From a checkpoint of a small sound classifier.
Model: 4.61M parameters, arch convnext, activation gelu.
Training: soap at rate 0.0015, 6300 steps, batches of 64.
Data: trained on acted Russian speech (Dusha), 26041 training examples, 15.5 epochs.
Rows from block 11 of a small sound classifier, named by matrix and row number. Rows with one number belong to one neuron. Each number is 200 + 30 x the weight over its row's rms, rounded and kept within 0 to 999. All counts start at 0. After the name is the row's rms in percent of the matrix's.
Before each neuron's rows are labels from the 100 clips, of 14976, where the neuron reaches its highest value: "strongest on" is what is common among them; "loudest band" is the band of the loudest frequency at the time of the peak. Only what is clearly more common there than usual is listed. The data: acted Russian speech (Dusha). In brackets: how many of the 100.
# fc1: MLP up (model.blocks.11.mlp.fc1.weight, 768x192), inputs 96-191
# fc2: MLP down (model.blocks.11.mlp.fc2.weight, 192x768, transposed), outputs 96-191

strongest on: emotion: neutral (61)
loudest band: 4000 to 8000 Hz (30)
fc1.28,096,226,219,191,159,226,214,168,262,215,217,144,163,251,211,196,231,206,180,223,234,245,179,177,162,195,217,214,172,210,166,189,186,215,192,172,201,176,180,209,180,240,251,205,157,200,241,173,144,227,183,244,205,202,169,205,178,140,242,194,175,151,176,196,152,140,214,211,179,238,236,188,181,223,186,203,179,142,173,175,196,192,215,174,206,241,194,230,220,216,207,237,232,214,155,177,201
fc2.28,092,188,209,189,260,194,177,172,179,106,200,227,162,200,215,181,179,216,219,192,214,202,208,200,217,233,189,221,224,205,197,220,212,205,243,181,192,196,202,164,198,178,190,199,197,254,144,166,197,220,207,133,224,233,178,190,204,128,200,217,224,272,219,165,158,194,168,136,143,232,208,219,200,146,238,179,184,200,254,187,219,246,188,167,226,147,142,203,210,188,187,166,242,214,227,166,252

strongest on: emotion: angry (51)
loudest band: 4000 to 8000 Hz (25)
fc1.101,101,183,213,218,182,185,193,252,227,221,177,219,246,187,172,203,241,176,193,214,156,201,150,134,207,217,222,199,190,154,231,177,243,214,202,224,194,254,218,240,149,217,140,174,214,205,236,193,147,192,206,180,179,182,205,194,194,187,242,201,218,197,244,188,234,194,112,197,219,243,235,200,230,171,137,184,202,192,185,158,236,227,160,188,229,163,173,182,223,215,208,194,172,170,259,215,187
fc2.101,101,175,161,234,214,173,216,228,152,166,224,218,190,140,107,215,232,208,206,137,221,171,241,183,223,173,184,249,191,204,252,193,199,214,168,182,159,172,154,212,217,146,234,230,201,164,196,191,186,153,198,225,267,199,180,198,188,206,175,174,160,194,211,199,184,199,201,203,200,135,227,181,181,249,165,278,170,195,203,206,220,209,161,179,184,211,248,217,249,166,254,219,190,251,156,212,213

strongest on: emotion: sad (56)
loudest band: 250 to 500 Hz (54)
fc1.609,102,217,139,209,223,171,196,178,229,197,150,192,211,230,211,177,189,186,190,233,276,241,193,194,182,220,199,220,225,188,204,160,284,193,173,206,233,246,175,182,205,178,173,179,209,178,158,177,215,168,213,171,179,157,142,152,224,185,181,176,225,164,208,233,210,185,211,265,243,173,168,151,200,154,246,197,200,197,187,139,199,221,206,196,174,196,202,181,209,220,198,240,202,233,256,178,218
fc2.609,104,203,195,206,196,185,240,257,198,203,199,242,165,124,151,206,207,228,189,165,156,165,164,224,168,199,251,198,221,210,172,184,160,181,245,193,179,176,234,191,157,222,209,234,179,188,167,195,230,172,186,227,182,177,220,157,196,155,206,184,150,190,212,173,194,194,229,180,200,235,209,179,170,185,147,196,179,199,273,212,214,182,190,192,202,224,203,235,216,224,209,236,179,176,193,182,218

strongest on: emotion: sad (63)
loudest band: 4000 to 8000 Hz (58)
fc1.585,103,231,238,185,166,205,187,217,163,182,163,230,199,206,264,194,227,183,124,208,213,214,204,149,239,263,184,179,243,251,251,127,150,245,132,172,198,228,173,153,210,255,168,195,186,219,188,207,189,214,198,226,166,257,286,162,191,232,181,224,238,203,225,225,207,224,197,247,197,173,200,218,155,204,192,189,186,235,197,209,198,166,192,201,222,232,206,199,178,179,187,191,171,155,172,190,255
fc2.585,102,193,190,187,229,206,213,219,178,203,210,152,224,221,170,215,177,163,138,160,238,173,203,180,202,189,196,248,96,170,163,221,217,208,144,166,209,201,195,183,251,166,223,236,187,194,198,221,248,264,168,184,215,185,192,143,166,176,167,198,179,171,233,213,202,221,225,160,180,247,150,226,214,204,191,187,259,201,222,158,191,229,189,229,235,244,228,204,213,167,209,205,202,203,192,202,197

strongest on: emotion: neutral (78)
loudest band: 4000 to 8000 Hz (43)
fc1.328,113,223,222,227,187,249,205,205,232,202,159,209,176,191,167,207,245,192,156,228,182,238,148,194,226,266,233,212,176,147,232,172,220,168,201,152,215,179,172,236,232,203,140,220,196,155,188,191,176,221,197,241,182,175,164,179,165,179,168,219,205,167,191,190,167,189,204,145,185,191,163,243,226,231,179,213,219,133,151,180,199,211,190,181,181,277,216,259,188,172,233,239,238,173,126,214,196
fc2.328,113,190,146,179,215,255,151,171,211,243,193,210,182,177,169,175,271,218,206,260,166,190,205,180,240,241,159,170,202,135,206,262,271,143,190,158,193,208,244,190,200,185,238,191,217,200,224,212,221,251,208,130,187,205,175,213,216,171,193,241,220,201,260,190,188,196,238,194,214,244,235,195,167,197,191,186,163,182,193,225,176,288,184,209,208,147,169,168,194,210,189,230,222,181,230,234,251

strongest on: emotion: neutral (67)
loudest band: 4000 to 8000 Hz (32)
fc1.176,093,208,191,207,207,205,216,160,205,134,185,209,176,227,174,215,236,216,222,238,253,194,241,138,174,200,239,205,240,219,228,223,204,233,209,187,150,205,209,207,150,188,156,168,197,135,149,196,187,221,219,185,197,195,218,234,179,217,224,294,232,201,214,204,212,178,198,226,226,224,173,126,225,151,243,251,179,210,270,193,187,218,170,174,257,216,164,230,206,193,275,203,209,208,222,178,194
fc2.176,098,180,218,214,207,153,174,213,246,217,244,151,181,186,202,194,220,197,206,182,164,192,198,201,140,268,178,206,225,191,243,179,258,185,210,173,257,217,215,229,201,226,272,155,187,137,211,205,217,228,205,195,222,215,240,174,231,177,251,180,239,227,228,222,235,243,201,247,246,175,189,214,163,194,220,245,176,182,200,202,183,224,138,220,198,156,227,236,196,225,198,186,187,143,193,213,142