config.toml
model = "sound classifier"
dataset = "acted Russian speech (Dusha)"
train_examples = 26041
gain_aug_db = 6
input = "waveform_16khz"
targets = ["emotion"]
num_classes = 4
arch = "convnext"
norm = "layernorm"
activation = "gelu"
mlp_ratio = 4
inner_norm = true
wave_strides = [5, 4, 4, 2]
subsampling = 2
layers = 14
width = 192
kernel_size = 5
label_smoothing = 0.05
loss = "cross_entropy"
init = "kaiming_normal"
residual_init = "none"
optimizer = "soap"
beta2 = 0.95
lr = 0.0015
beta1 = 0.9
shampoo_beta = 0.95
eps = 1e-08
precondition_frequency = 20
max_precond_dim = 1024
one_sided = false
adamw_lr_other_params = 0.0026
grad_clip = 1.0
steps = 6300
batch_size = 64
epochs = 15.5
lr_schedule = "cosine"
final_lr_fraction = 0.05
warmup_steps = 310
weight_decay = 0.2
adamw_weight_decay_other_params = 0.01
Rows from block 9 of a small sound classifier, named by matrix and row number. Rows with one number belong to one neuron. Each number is 200 + 40 x the weight over its row's rms, rounded and kept within 0 to 999. All counts start at 0.
After each neuron's rows are labels from the 100 clips, of 14976, where the neuron reaches its highest value: "responds to" is what is common among them; "loudest" is the band of the loudest frequency at the time of the peak. Only what is clearly more common there than usual is listed. The data: acted Russian speech (Dusha).
# fc1: MLP up (model.blocks.9.mlp.fc1.weight, 768x192), inputs 128-191
# fc2: MLP down (model.blocks.9.mlp.fc2.weight, 192x768, transposed), outputs 128-191

fc1.71,198,240,188,169,81,263,163,171,212,203,261,206,157,139,104,175,159,207,251,194,232,137,168,171,222,186,259,157,185,100,209,146,186,195,174,248,214,116,174,173,202,171,222,181,157,176,214,227,195,168,167,260,232,166,239,186,178,190,250,241,181,202,148,208
fc2.71,262,195,215,168,227,222,191,175,227,191,139,174,191,118,215,257,143,154,138,186,182,188,184,172,190,235,228,188,211,218,219,211,186,214,196,176,210,239,144,209,130,210,237,160,145,254,198,142,232,184,261,251,156,195,167,237,240,127,217,157,226,248,258,307
responds to: emotion: angry
loudest: 500 to 1000 Hz

fc1.176,257,215,160,247,169,163,206,158,123,187,198,220,196,258,170,263,210,212,163,226,221,173,201,153,256,172,182,194,202,176,245,239,185,188,183,165,253,218,128,171,233,256,234,212,276,161,205,214,166,124,162,225,134,302,233,166,189,159,209,194,269,244,217,182
fc2.176,264,191,181,197,168,195,209,148,274,144,217,222,258,221,240,138,167,219,204,195,214,198,212,214,234,200,212,182,134,301,199,154,158,188,201,216,193,231,223,222,181,216,180,145,216,250,202,164,284,255,183,203,235,206,143,139,143,253,213,181,218,176,195,243
responds to: emotion: positive
loudest: 250 to 500 Hz; 500 to 1000 Hz

fc1.323,139,260,246,169,240,223,272,243,128,194,246,201,227,206,278,231,225,193,220,161,195,162,195,243,231,192,165,154,224,166,269,114,237,205,154,154,214,177,173,240,186,231,204,164,218,285,261,195,202,173,241,186,202,157,180,223,239,269,254,239,229,192,145,243
fc2.323,183,140,214,187,234,194,224,161,203,187,204,189,90,205,228,134,187,165,248,246,248,223,226,224,165,218,246,198,233,160,131,301,125,159,212,197,211,324,201,176,215,231,188,185,186,171,197,211,193,231,249,180,157,212,153,266,211,214,242,224,255,137,197,228
responds to: emotion: sad
loudest: 250 to 500 Hz

fc1.625,151,163,309,155,187,149,170,222,208,176,255,283,216,252,209,200,194,156,129,214,145,246,170,133,219,189,199,173,226,174,217,185,237,178,176,165,194,262,205,187,187,181,219,164,288,226,271,235,249,140,155,219,197,200,183,251,207,181,245,242,180,198,236,215
fc2.625,158,212,180,185,256,249,187,216,164,172,205,235,182,179,167,202,140,140,179,157,245,149,171,161,252,215,254,130,185,258,157,251,242,195,140,160,225,165,154,267,152,152,199,216,73,192,177,193,195,190,239,157,208,222,239,202,209,145,217,196,202,208,245,239
responds to: emotion: neutral
loudest: 250 to 500 Hz

fc1.247,247,189,187,264,203,162,184,228,187,250,187,181,189,258,177,181,166,193,215,170,179,179,136,201,268,179,188,252,212,217,283,158,221,190,278,225,177,240,243,257,262,207,250,168,239,155,230,127,148,188,197,181,170,236,275,274,188,216,227,214,184,191,277,194
fc2.247,266,260,181,199,176,221,221,188,200,174,237,140,230,226,192,219,147,230,245,210,298,185,212,192,118,148,196,220,149,250,256,222,236,188,233,203,199,187,228,194,192,274,193,173,162,200,153,213,296,235,257,140,214,233,283,176,224,228,232,233,178,172,201,217
responds to: emotion: positive
loudest: 4000 to 8000 Hz

fc1.543,197,156,184,167,190,293,172,166,215,230,208,227,186,233,225,177,224,198,137,302,207,264,154,202,221,235,214,219,188,219,181,120,209,179,146,168,221,141,206,247,197,204,236,181,141,188,246,279,137,243,174,202,97,131,217,144,218,231,167,171,263,113,181,196
fc2.543,175,157,143,173,269,177,176,186,183,191,119,166,267,203,271,238,193,190,171,315,175,177,215,219,183,246,179,159,103,203,201,245,201,150,217,187,241,233,203,119,145,295,195,243,248,141,153,201,236,184,193,219,135,242,209,213,270,208,256,165,203,141,218,116
responds to: emotion: angry
loudest: 500 to 1000 Hz

fc1.263,156,190,199,247,151,230,148,264,196,210,170,249,236,174,132,202,258,190,203,268,187,278,228,228,212,271,256,191,178,233,203,196,267,171,192,207,194,302,220,221,160,239,261,145,170,202,163,222,201,247,253,192,219,194,227,199,258,173,184,259,265,246,206,162
fc2.263,195,165,213,152,219,198,163,218,134,218,208,198,165,153,216,232,200,174,191,183,215,218,146,217,256,234,220,177,166,210,127,239,150,210,158,211,250,213,174,146,217,263,205,134,201,216,164,231,237,186,200,251,182,188,211,134,209,181,227,189,183,120,187,178
responds to: emotion: positive
loudest: 250 to 500 Hz

fc1.374,155,165,226,249,241,168,323,226,239,202,204,222,192,194,178,159,289,182,188,225,202,209,154,217,205,109,180,201,199,184,161,182,207,241,249,234,169,167,253,246,247,249,202,189,240,164,182,103,241,237,189,252,222,180,266,188,234,165,161,210,201,153,182,160
fc2.374,172,242,172,206,173,188,238,193,244,224,239,263,139,196,110,277,207,113,221,196,197,238,203,247,194,139,178,214,276,224,204,214,212,194,203,180,170,103,164,175,275,246,168,204,197,129,94,214,160,161,222,220,264,194,293,218,145,227,256,180,162,134,179,185
responds to: emotion: positive
loudest: 250 to 500 Hz; 500 to 1000 Hz

fc1.660,270,198,222,156,206,128,252,222,156,178,117,236,225,231,170,246,147,230,162,207,249,143,190,231,202,207,303,174,215,244,213,232,297,187,188,167,173,187,130,260,212,246,223,226,206,155,204,238,200,203,217,214,188,157,212,139,262,229,217,225,216,229,242,127
fc2.660,200,205,129,224,171,252,226,157,246,226,260,203,166,221,166,249,233,176,219,209,161,175,199,183,274,173,157,177,201,213,203,156,157,156,205,179,137,252,121,213,137,195,186,198,193,190,256,212,253,109,259,160,175,158,240,144,230,140,206,115,148,206,213,201
responds to: emotion: neutral
loudest: 250 to 500 Hz

fc1.620,181,157,165,183,157,184,235,212,181,159,221,228,205,138,250,281,258,163,156,194,276,234,237,187,206,156,151,168,183,99,251,179,225,162,161,241,237,241,141,284,189,268,186,242,208,182,156,213,220,210,155,168,153,220,170,160,157,200,213,199,253,179,202,163
fc2.620,158,270,228,200,168,206,231,205,220,250,186,218,222,166,207,151,217,178,258,166,190,286,268,224,223,128,190,186,182,210,209,226,283,262,199,156,192,223,228,170,162,120,142,155,217,307,199,236,194,186,166,174,130,138,206,159,101,164,188,254,260,162,214,179
responds to: emotion: positive
loudest: 250 to 500 Hz; 500 to 1000 Hz

fc1.197,209,214,179,265,222,166,131,261,187,245,143,187,196,112,193,203,230,142,148,190,205,214,195,155,233,233,201,165,158,211,185,226,253,220,234,176,207,220,179,192,218,189,193,181,136,175,243,146,227,267,126,228,168,243,204,198,221,270,253,233,218,207,160,184
fc2.197,217,196,205,161,194,212,201,241,137,254,145,250,209,197,157,184,226,261,183,124,210,175,285,216,267,117,205,183,219,214,248,169,195,205,214,222,161,234,220,289,223,158,235,272,283,249,189,224,203,241,180,186,184,229,144,215,203,202,289,237,178,205,211,226
responds to: emotion: positive
loudest: 250 to 500 Hz

fc1.639,192,148,162,153,222,288,241,157,239,227,180,190,146,213,197,121,234,213,207,190,224,183,87,207,160,174,122,208,244,199,83,214,199,273,156,176,85,145,239,244,171,188,244,186,203,161,193,260,204,232,186,234,280,179,185,219,166,176,232,207,237,152,185,155
fc2.639,242,217,253,203,216,182,215,239,161,181,261,247,218,246,164,272,207,146,212,238,215,220,146,224,279,180,93,140,199,159,144,158,245,203,243,162,242,187,185,231,115,264,176,263,224,165,201,228,218,167,223,191,228,185,228,225,167,239,245,218,196,176,139,106
responds to: emotion: positive
loudest: 500 to 1000 Hz

fc1.90,176,207,215,224,287,199,219,238,188,272,219,185,171,274,260,166,194,124,181,149,238,238,152,163,204,164,179,181,305,205,116,214,181,214,161,227,181,161,242,99,181,203,142,221,124,213,174,223,151,196,203,159,253,237,213,197,203,131,192,217,159,171,204,218
fc2.90,153,120,176,197,193,240,214,240,159,212,219,111,185,95,156,215,286,179,209,158,204,149,100,143,152,148,150,162,181,194,222,218,271,220,191,213,224,162,181,192,215,160,223,213,262,245,177,183,218,194,246,199,197,232,260,165,248,167,192,238,206,149,211,129
responds to: emotion: sad
loudest: 4000 to 8000 Hz

fc1.307,184,153,191,284,142,130,146,232,238,117,246,182,133,279,203,220,242,161,199,195,178,229,186,137,247,136,191,232,221,196,176,189,130,268,221,213,160,163,231,176,164,222,233,214,187,250,206,204,186,145,115,164,167,252,187,221,200,163,230,251,163,225,179,182
fc2.307,284,283,155,206,264,204,179,219,174,208,279,195,224,147,199,151,144,192,176,181,223,222,176,132,197,156,166,172,219,195,268,225,227,236,149,238,207,153,138,298,126,238,185,159,219,171,208,195,249,212,202,181,193,233,170,285,105,137,196,157,235,240,183,300
responds to: emotion: positive
loudest: 500 to 1000 Hz

fc1.304,249,199,209,208,224,188,133,171,173,174,210,211,103,236,224,195,222,188,194,185,239,152,237,217,186,179,261,186,258,220,155,240,180,198,160,231,190,166,185,219,185,185,137,217,237,195,196,214,162,222,181,268,304,189,243,223,136,261,233,204,192,238,197,276
fc2.304,241,157,250,199,155,220,216,213,206,188,216,175,186,204,168,160,188,201,223,198,225,182,253,236,189,199,198,244,234,180,194,182,177,210,189,172,270,174,198,300,310,204,216,122,173,101,219,179,222,176,156,294,225,203,178,260,186,249,223,154,242,193,139,178
responds to: emotion: neutral
loudest: 500 to 1000 Hz

fc1.654,209,213,209,142,154,169,201,173,207,213,214,278,213,236,193,109,165,242,154,177,221,126,165,215,201,157,140,243,140,230,191,232,227,172,176,169,213,260,188,196,164,268,200,117,231,150,220,189,201,174,211,197,244,163,254,202,214,259,242,158,212,241,200,249
fc2.654,217,180,166,268,113,85,222,160,173,212,174,190,151,227,191,221,183,225,264,214,171,237,168,158,167,257,159,166,116,238,203,176,205,190,201,239,181,158,197,159,219,160,237,187,192,151,199,230,201,242,148,218,250,142,196,205,222,215,195,144,195,208,198,219
responds to: emotion: sad
loudest: 250 to 500 Hz

fc1.399,222,172,269,213,271,238,206,208,168,207,171,240,199,181,203,269,209,207,199,156,192,239,254,223,281,270,113,214,216,169,179,257,140,176,198,80,142,223,180,173,155,151,207,233,261,173,174,176,272,182,272,195,241,224,216,245,262,250,191,146,181,247,293,276
fc2.399,209,247,272,238,175,247,191,182,91,246,201,219,236,175,173,153,180,185,184,142,127,238,268,199,169,171,194,162,185,189,230,172,260,157,175,209,273,228,192,190,269,165,194,168,233,205,163,197,172,222,150,173,209,211,203,268,199,232,178,123,249,200,267,138
responds to: emotion: sad
loudest: 4000 to 8000 Hz