config.toml
targets = ["emotion"]
wave_strides = [5, 4, 4, 2]
layers = 14
steps = 6300
adamw_weight_decay_other_params = 0.01
Rows from block 8 of a small sound classifier, named by matrix and row number. Rows with one number belong to one neuron. Each number is 500 + 50 x the weight over its row's rms, rounded and kept within 0 to 999. All counts start at 0. Numbers have three digits each. After the name is the row's rms in percent of the matrix's.
After each neuron's rows are labels from the 100 clips, of 14976, where the neuron reaches its highest value: "top examples" is what is common among them. Only what is clearly more common there than usual is listed. The data: acted Russian speech (Dusha). In brackets: how many of the 100.
# fc1: MLP up (model.blocks.8.mlp.fc1.weight, 768x192), inputs 128-159
# fc2: MLP down (model.blocks.8.mlp.fc2.weight, 192x768, transposed), outputs 128-159

fc1.416 099:471537511423519491470406511503525503649450469447501478497475526553520481501571461504529486410553
fc2.416 109:487471431590438523501534456485570534621507535545450561501521615464503538576519549564439559525513
top examples: emotion: positive (40)

fc1.496 103:562504543466478516509589616466543491504580492499575472542563495493541473558530449533400543541597
fc2.496 108:445452554571576513464422496511479491579458508589449479497408471406433544510508470419529491503477
top examples: emotion: angry (50)

fc1.213 110:524494514511563412480521522557541444536525575425546505501461579526467555541492544443499526514460
fc2.213 107:489540615543433482450486463499521403564436502530419518481477490463563544503481533457460489446539
top examples: emotion: sad (76)

fc1.536 092:523479485535500519505481405464428434520539617568541552444491551496457520578516489494507615627573
fc2.536 101:447535512473487509431442459489429533585508548457476504498460468447483538513507532633561541512481
top examples: emotion: positive (40)

fc1.71 099:510550538571459491489554526514540486482509436456446475538555538595448587534499452452454499530470
fc2.71 096:479402510484444545422542554525556610523496344450532583433439552484551384459469483492531489526484
top examples: emotion: angry (48)

fc1.85 101:520581524438484514432492420588476389449573511517476512448507536527468485475477568449513452537484
fc2.85 104:467530529464469455511440471463507492512492474549490476549517405433525463506472478508525514480453
top examples: emotion: sad (65)

fc1.210 103:541491458468525560555493470556449625453466500452507500458498543533529483494411459474366431504560
fc2.210 105:518421443569600499459488443465421406457402482536542489400519521548475467453461467411556495508534
top examples: emotion: sad (65)

fc1.245 102:457551504470532474427594496555522535504429529433500482576513460484512559513576467500586520529501
fc2.245 095:503513512460419568458465503424510446524561508587479474434447461520403506496410523547551413457421
top examples: emotion: sad (65)

fc1.267 084:506496498447484420589451490584535498570534562515502486491513557555547539469437531451571446443495
fc2.267 087:531550589521499556532478534510539474481505438598443489468420459521432512454453441552524534563470
top examples: emotion: angry (44)

fc1.216 104:543399453548635465560535425458571538573499517531465462420431534537558450486532518430533526469460
fc2.216 103:470444539539531513474591523525502440548497458518547442516468534464537534498517482523375520507521
top examples: emotion: positive (55)

fc1.550 093:447496418468481511391526491484499449577514522499547464489530448425458603435555536586491522534484
fc2.550 097:395459513502516523509506493462501441548546457483468496601507475451522512606545570518554502565440
top examples: emotion: sad (64)

fc1.171 091:508518462610411455500597470412448544466574513472583461437478546442462532484479462413465537456473
fc2.171 099:464571523460511559478501451513529414498483473529377504604451543560613457478498546474487495497420
top examples: emotion: angry (70)

fc1.470 095:439457507428520394483447576567497572614496439505535507457504594546550505541533510563465430515515
fc2.470 097:518386518548450524454487418549519464481473480515500494522549527444435527510470433486457592517501
top examples: emotion: positive (47)

fc1.253 083:503537441418511445464525479527461510574539632506543545474400542455483483388573395477545489466474
fc2.253 094:511578476514441523534544491478455525424573454490530518506538520492529383509493490488530533509536
top examples: emotion: angry (45)

fc1.720 116:526434539495512469567523518511526394466550587484442482537519492511457554508461529493520577573541
fc2.720 107:487528414471451462468511420551530410510537543439494530484485420542461641494461441490627458498646
top examples: emotion: positive (38)

fc1.172 103:482523486533434555434439478538589547521549468471476535391491452512446434452494459561358542529474
fc2.172 108:518522489558444502542419506564515566511521537517540459561522366537451436403528535476504447444492
top examples: emotion: positive (50)

fc1.422 101:427521517474471558496541477482448528465480586520533489409496487472492518497483508562427535529546
fc2.422 108:610461530475427440495452509517496534512555465540466500527477529482528568499545647463429447424453
top examples: emotion: neutral (68)

fc1.327 098:471470441491449566549587575399459558585515465576461507520480452539533508521522463606514545490460
fc2.327 109:648588535604540514525457487502470428532535510427440518538558462551531528470567476454565529463404
top examples: emotion: angry (73)

fc1.365 089:407604597555495449482467499443447435411442487395494446539484436516564512490556471489538419505442
fc2.365 101:557452513504533479366580544508570447479589521434512596528546464513461645468444572508539422532527
top examples: emotion: sad (65)

fc1.229 106:439501478487516440495464469470516528438486491481506577449538427446497435505515405411438513395535
fc2.229 095:525498453560439584511435470517532488502519456532602477614536468555515496494496470594531363562462
top examples: emotion: positive (41)

fc1.93 105:474490430534527607508508487467475508522513565605456543422492571481494447545527467621537542446489
fc2.93 104:482523508591447506469441491427559550591371537464505455551562505569433501484479475442412428477404
top examples: emotion: angry (39)

fc1.145 109:469464463491510537527452430565441489433513584472400454549541504472638386501526388438514538476514
fc2.145 102:502496431539530527391464517477463526456456497438532486448497505464475512508456462536519502531626
top examples: emotion: positive (40)

fc1.590 088:489594529488554503378504539433500589435490491533467461489387445400489475515504451472487513541476
fc2.590 104:480484606551546481533519417523530401546482514424512530485511485445527488457495513393425436582444
top examples: emotion: angry (41)

fc1.35 113:423471411490494524476531535521552452576539435563525544529424554479547508512471536521506433401424
fc2.35 106:481416466461449542523408503579497518484532575409546517541501540509468440476565535461474544549482
top examples: emotion: positive (45)

fc1.15 088:467487483469504537565548560434465459585502461424517408521489602544476454567455514505498553563532
fc2.15 093:536512440545534429544497446462506500423514435543432605450443565544540455578452561472493503486482
top examples: emotion: sad (62)

fc1.39 088:566441488452508451553497463450515429457472505484515522489552466527483515454471444576437488553471
fc2.39 096:505463527504553587590413549481516473450462462472544475555495465458490500394517467489396515506561
top examples: emotion: neutral (60)

fc1.370 101:571456522510492510495531506511517499559491452569500483550516544541474390545500416547525481456481
fc2.370 099:472450552553504557488514517473540541494438490390455534566475454450479441617546462453560526435454
top examples: emotion: angry (44)

fc1.353 099:343535432496583564507470415505503470513522646611527498553501499407459504440539482484486559543572
fc2.353 089:620540490455521423470460434569510582526503499547503523484453562483510553523521499503516610477574
top examples: emotion: positive (44)

fc1.73 098:416423499483415514542450530459457538479484486482516535422554500569449524475507442573477493437418
fc2.73 099:526569364508508449397507439552546507477447595516591473523490524496458585464478486463463499549538
top examples: emotion: sad (55)

fc1.683 092:440520526481543560571549470502477492545452489502505426467485455466560482532511509537452516474395
fc2.683 097:404428565534472455452600493538569503514459442527400481454432478419414529561526588463527531503447
top examples: emotion: sad (58)

fc1.226 098:583512440483557456533522450466408562451464524509452480498514474429544478467492484535495504529530
fc2.226 102:487470506627479440457421580536383467576478520498500508618523493530440466500548576604403474454515
top examples: emotion: neutral (68)

fc1.133 101:434531503424473493592471569503525502589525576430581439488467480496526542517493576604488560465466
fc2.133 097:500426445408453504546562486474601465548464479444503560450515434497464491489553523554510535463508
top examples: emotion: angry (41)

fc1.533 101:495518510460484512423486536496529474437478460529447547475552523488479471522542497455450549497502
fc2.533 092:446427538478494452472605543515536452432471510437496479521426444502502480530523398527404550530567
top examples: emotion: angry (58)

fc1.188 093:483544516523562476488450450523443536481381454441528491457525443556644523596550463544544486490487
fc2.188 096:456500366566556438542607468414436406489479598463424501507477495514527461459496511487416534500547
top examples: emotion: sad (75)

fc1.153 107:548441546389499472452431524527506413492461451536495544559468484645524562464534497511590466455496
fc2.153 096:557507504575453519543597497559564432465536449509461550482422551498452482442547491485527527474495
top examples: emotion: sad (55)

fc1.553 096:465583483502485509552441487519387529503479534568614470515417496590522493516564444538516543611512
fc2.553 093:436476508431539444448444560453479451509534582460526548472524510442536512545600435546541381501458
top examples: emotion: neutral (65)

fc1.559 093:529504501451505537543492540514482447615566528554550564461512551588473611536516570426534532459468
fc2.559 089:557455575535443564344486494560515531506445503526484494453490484381544528420459472488484470529448
top examples: emotion: positive (65)

fc1.747 103:443387443477610436496526516430576449594540537466427556484438470486467465498580448482480442432481
fc2.747 102:526421487515439535509555575525500495527542595440495353449537500503521429431493437627485520444483
top examples: emotion: positive (46)

fc1.454 107:528571441533517507497402451527552442530520526413493488533478531442426535639515532498517437421488
fc2.454 109:502545443465478476595522480503549505460571408388498478465495446428565597486515489517467512484517
top examples: emotion: sad (58)

fc1.487 096:506489448536429492579516473553523567399474503584460477454467509470459520466491595439422493530462
fc2.487 103:387442472545458425491462480551534487461485385563519477476459558521531494541443477491436519463500
top examples: emotion: positive (38)

fc1.5 108:454487451594456466424493491459447495556539486528469555592430509569451492452577524463469478443459
fc2.5 103:507490531495530467443502442515493584543559533488508586435447424409445517526469483524580414555447
top examples: emotion: angry (49)

fc1.185 110:498537544533511468516546500485552491438545554437483478535461486486521463536523496568497494540524
fc2.185 103:486443502486472451550508495434593534482499462551454518483436451541466454478474509403430498481534
top examples: emotion: sad (55)

fc1.302 088:444464470524466498509540570516407503527527458458553627554547546514437535530496523509501591479596
fc2.302 089:507487481499528407385594505518349351445483500540444498499548520488481505470517466413465394422508
top examples: emotion: sad (78)

fc1.639 099:577451545410492527383504540500529464523555498477533517477508441549422488485439559518517406432625
fc2.639 101:450470497536464504652450483511455554595449476468480528422524497457597457585499449512554606497433
top examples: emotion: neutral (67)

fc1.403 090:505540521405447530528454388539506501500392406468576483468425441518442481429503503530500519542483
fc2.403 090:516489533572516525496419594539522564539529458574522530449553471473380445418449553421495491539507
top examples: emotion: sad (59)

fc1.388 098:512555497553518522584478523505533520410505590468399519522444479518604605498512476467490519447431
fc2.388 096:545488456486522465455476438493507494510368461515496477389452469503458516463445585518563465489467
top examples: emotion: sad (70)

fc1.713 096:526519540451557457505468522526537464475468636504485443584528504469488485411475521482465485439498
fc2.713 110:473523489508459525503487548463470517573477569526507452420515460554427461533444582537514504498459
top examples: emotion: positive (51)

fc1.326 097:436548492434513528479416506499496426461481522491495502514502539630465580464519467539474513428509
fc2.326 100:466502491407498547492519447503487469522579526540441573531472464494531511468584549510401428463529
top examples: emotion: sad (67)

fc1.523 097:521496521430528558536567511489416374630506439645536575473515564561442502479514445534524539477397
fc2.523 101:449581542519437517521385413508556520552477476445531464523443578535484447519604397535623498513452
top examples: emotion: positive (42)

fc1.746 105:500571498518454511504473588503492529436397526549434498442462443506449543523474471539508515526574
fc2.746 109:548486518506451544514458549435433532628525464532466404517486517470616548509542512485475432500454
top examples: emotion: angry (44); emotion: positive (38)

fc1.754 099:458566427583480530508509546565456509510474528461555457530575525556483493512493468466575460438421
fc2.754 113:507439377375609481490550513470437517523548476492486514471531573560553431547524456441532462570556
top examples: emotion: sad (67)

fc1.615 099:477493519517492465488536488536481410580450421498487477484466544475548475655471479548530529395505
fc2.615 099:527413512500528538574430473501453543441538449590492526506484554618476443418525491497489508538527
top examples: emotion: positive (40)

fc1.126 097:495472498512436466472479563546500464541449520477501542395515486498586515435474536546514555498456
fc2.126 096:502543502570479635446557462411495521544471415549570487444573461531517458516449512612578434528427
top examples: emotion: angry (53)

fc1.759 099:522449465568515508544581521448467519483490426571520432462588473511418582462516499530514517440468
fc2.759 106:464515512452550563466518452564562471518453461480446542401469485529491520485504519475524458465524
top examples: emotion: angry (71)

fc1.677 108:378439502500557480513439558472494511463554526586489519416489459513482546453477558528521495610599
fc2.677 104:436442478471524479595362397461539528529538584479502443471462465370458471472461524441446440498577
top examples: emotion: neutral (63)

fc1.48 110:547533531536495452506540445585534607508535558411558489428478542571462515466402505371521431517446
fc2.48 110:433513486494449362496485466550627491450528534458488427518489573499534447551472405488603529507499
top examples: emotion: sad (57)

fc1.622 098:461482489463403573540459467507475556537494451435508474455548503597536476433493439569537530493481
fc2.622 091:527486510494566512509460444511552440569404539438636491415588524414509522495578514481523553459500
top examples: emotion: angry (41)

fc1.763 105:398462514519546562565494481545484407481541490510482539459564525492424593544467509447409461462423
fc2.763 097:486398499493478496528485439559450589446445500400546437512453441502444505548562509515527421493577
top examples: emotion: sad (57)

fc1.318 105:538458497469514497444435499437422488469432482509452599467424497441483586370546471437531493529528
fc2.318 107:569484399547442528465522593432399596520492402519561472549471495567522483603582424469557525518465
top examples: emotion: positive (58)

fc1.418 094:473506492452511471423516519482469503517540535482538407507541523585477466465495554500520515613521
fc2.418 089:503564397519503515550516389451530510471466535509549571569540530468519418567567473480518464479499
top examples: emotion: angry (46)

fc1.201 090:564506475546484443590562511496470530476585492583405438522471555505523496545441520475504516484383
fc2.201 097:417464579534599457479477549512527473448572496464640531493416550513473505614549448563436510563565
top examples: emotion: angry (63)

fc1.24 090:484549571511488500427407501539413539536477458484517525557626478483528501526484474453517477457530
fc2.24 095:461493523518456452456516470553487603519538388519434548420502416530500505440522435518465541362554
top examples: emotion: neutral (63)

fc1.297 106:506473401504547504503520394484578501505507553600523528544509426428528586482459518585520502476521
fc2.297 110:493507547577530513442416519488420404603449527542501452462509454441448399474549551519350532509549
top examples: emotion: neutral (62)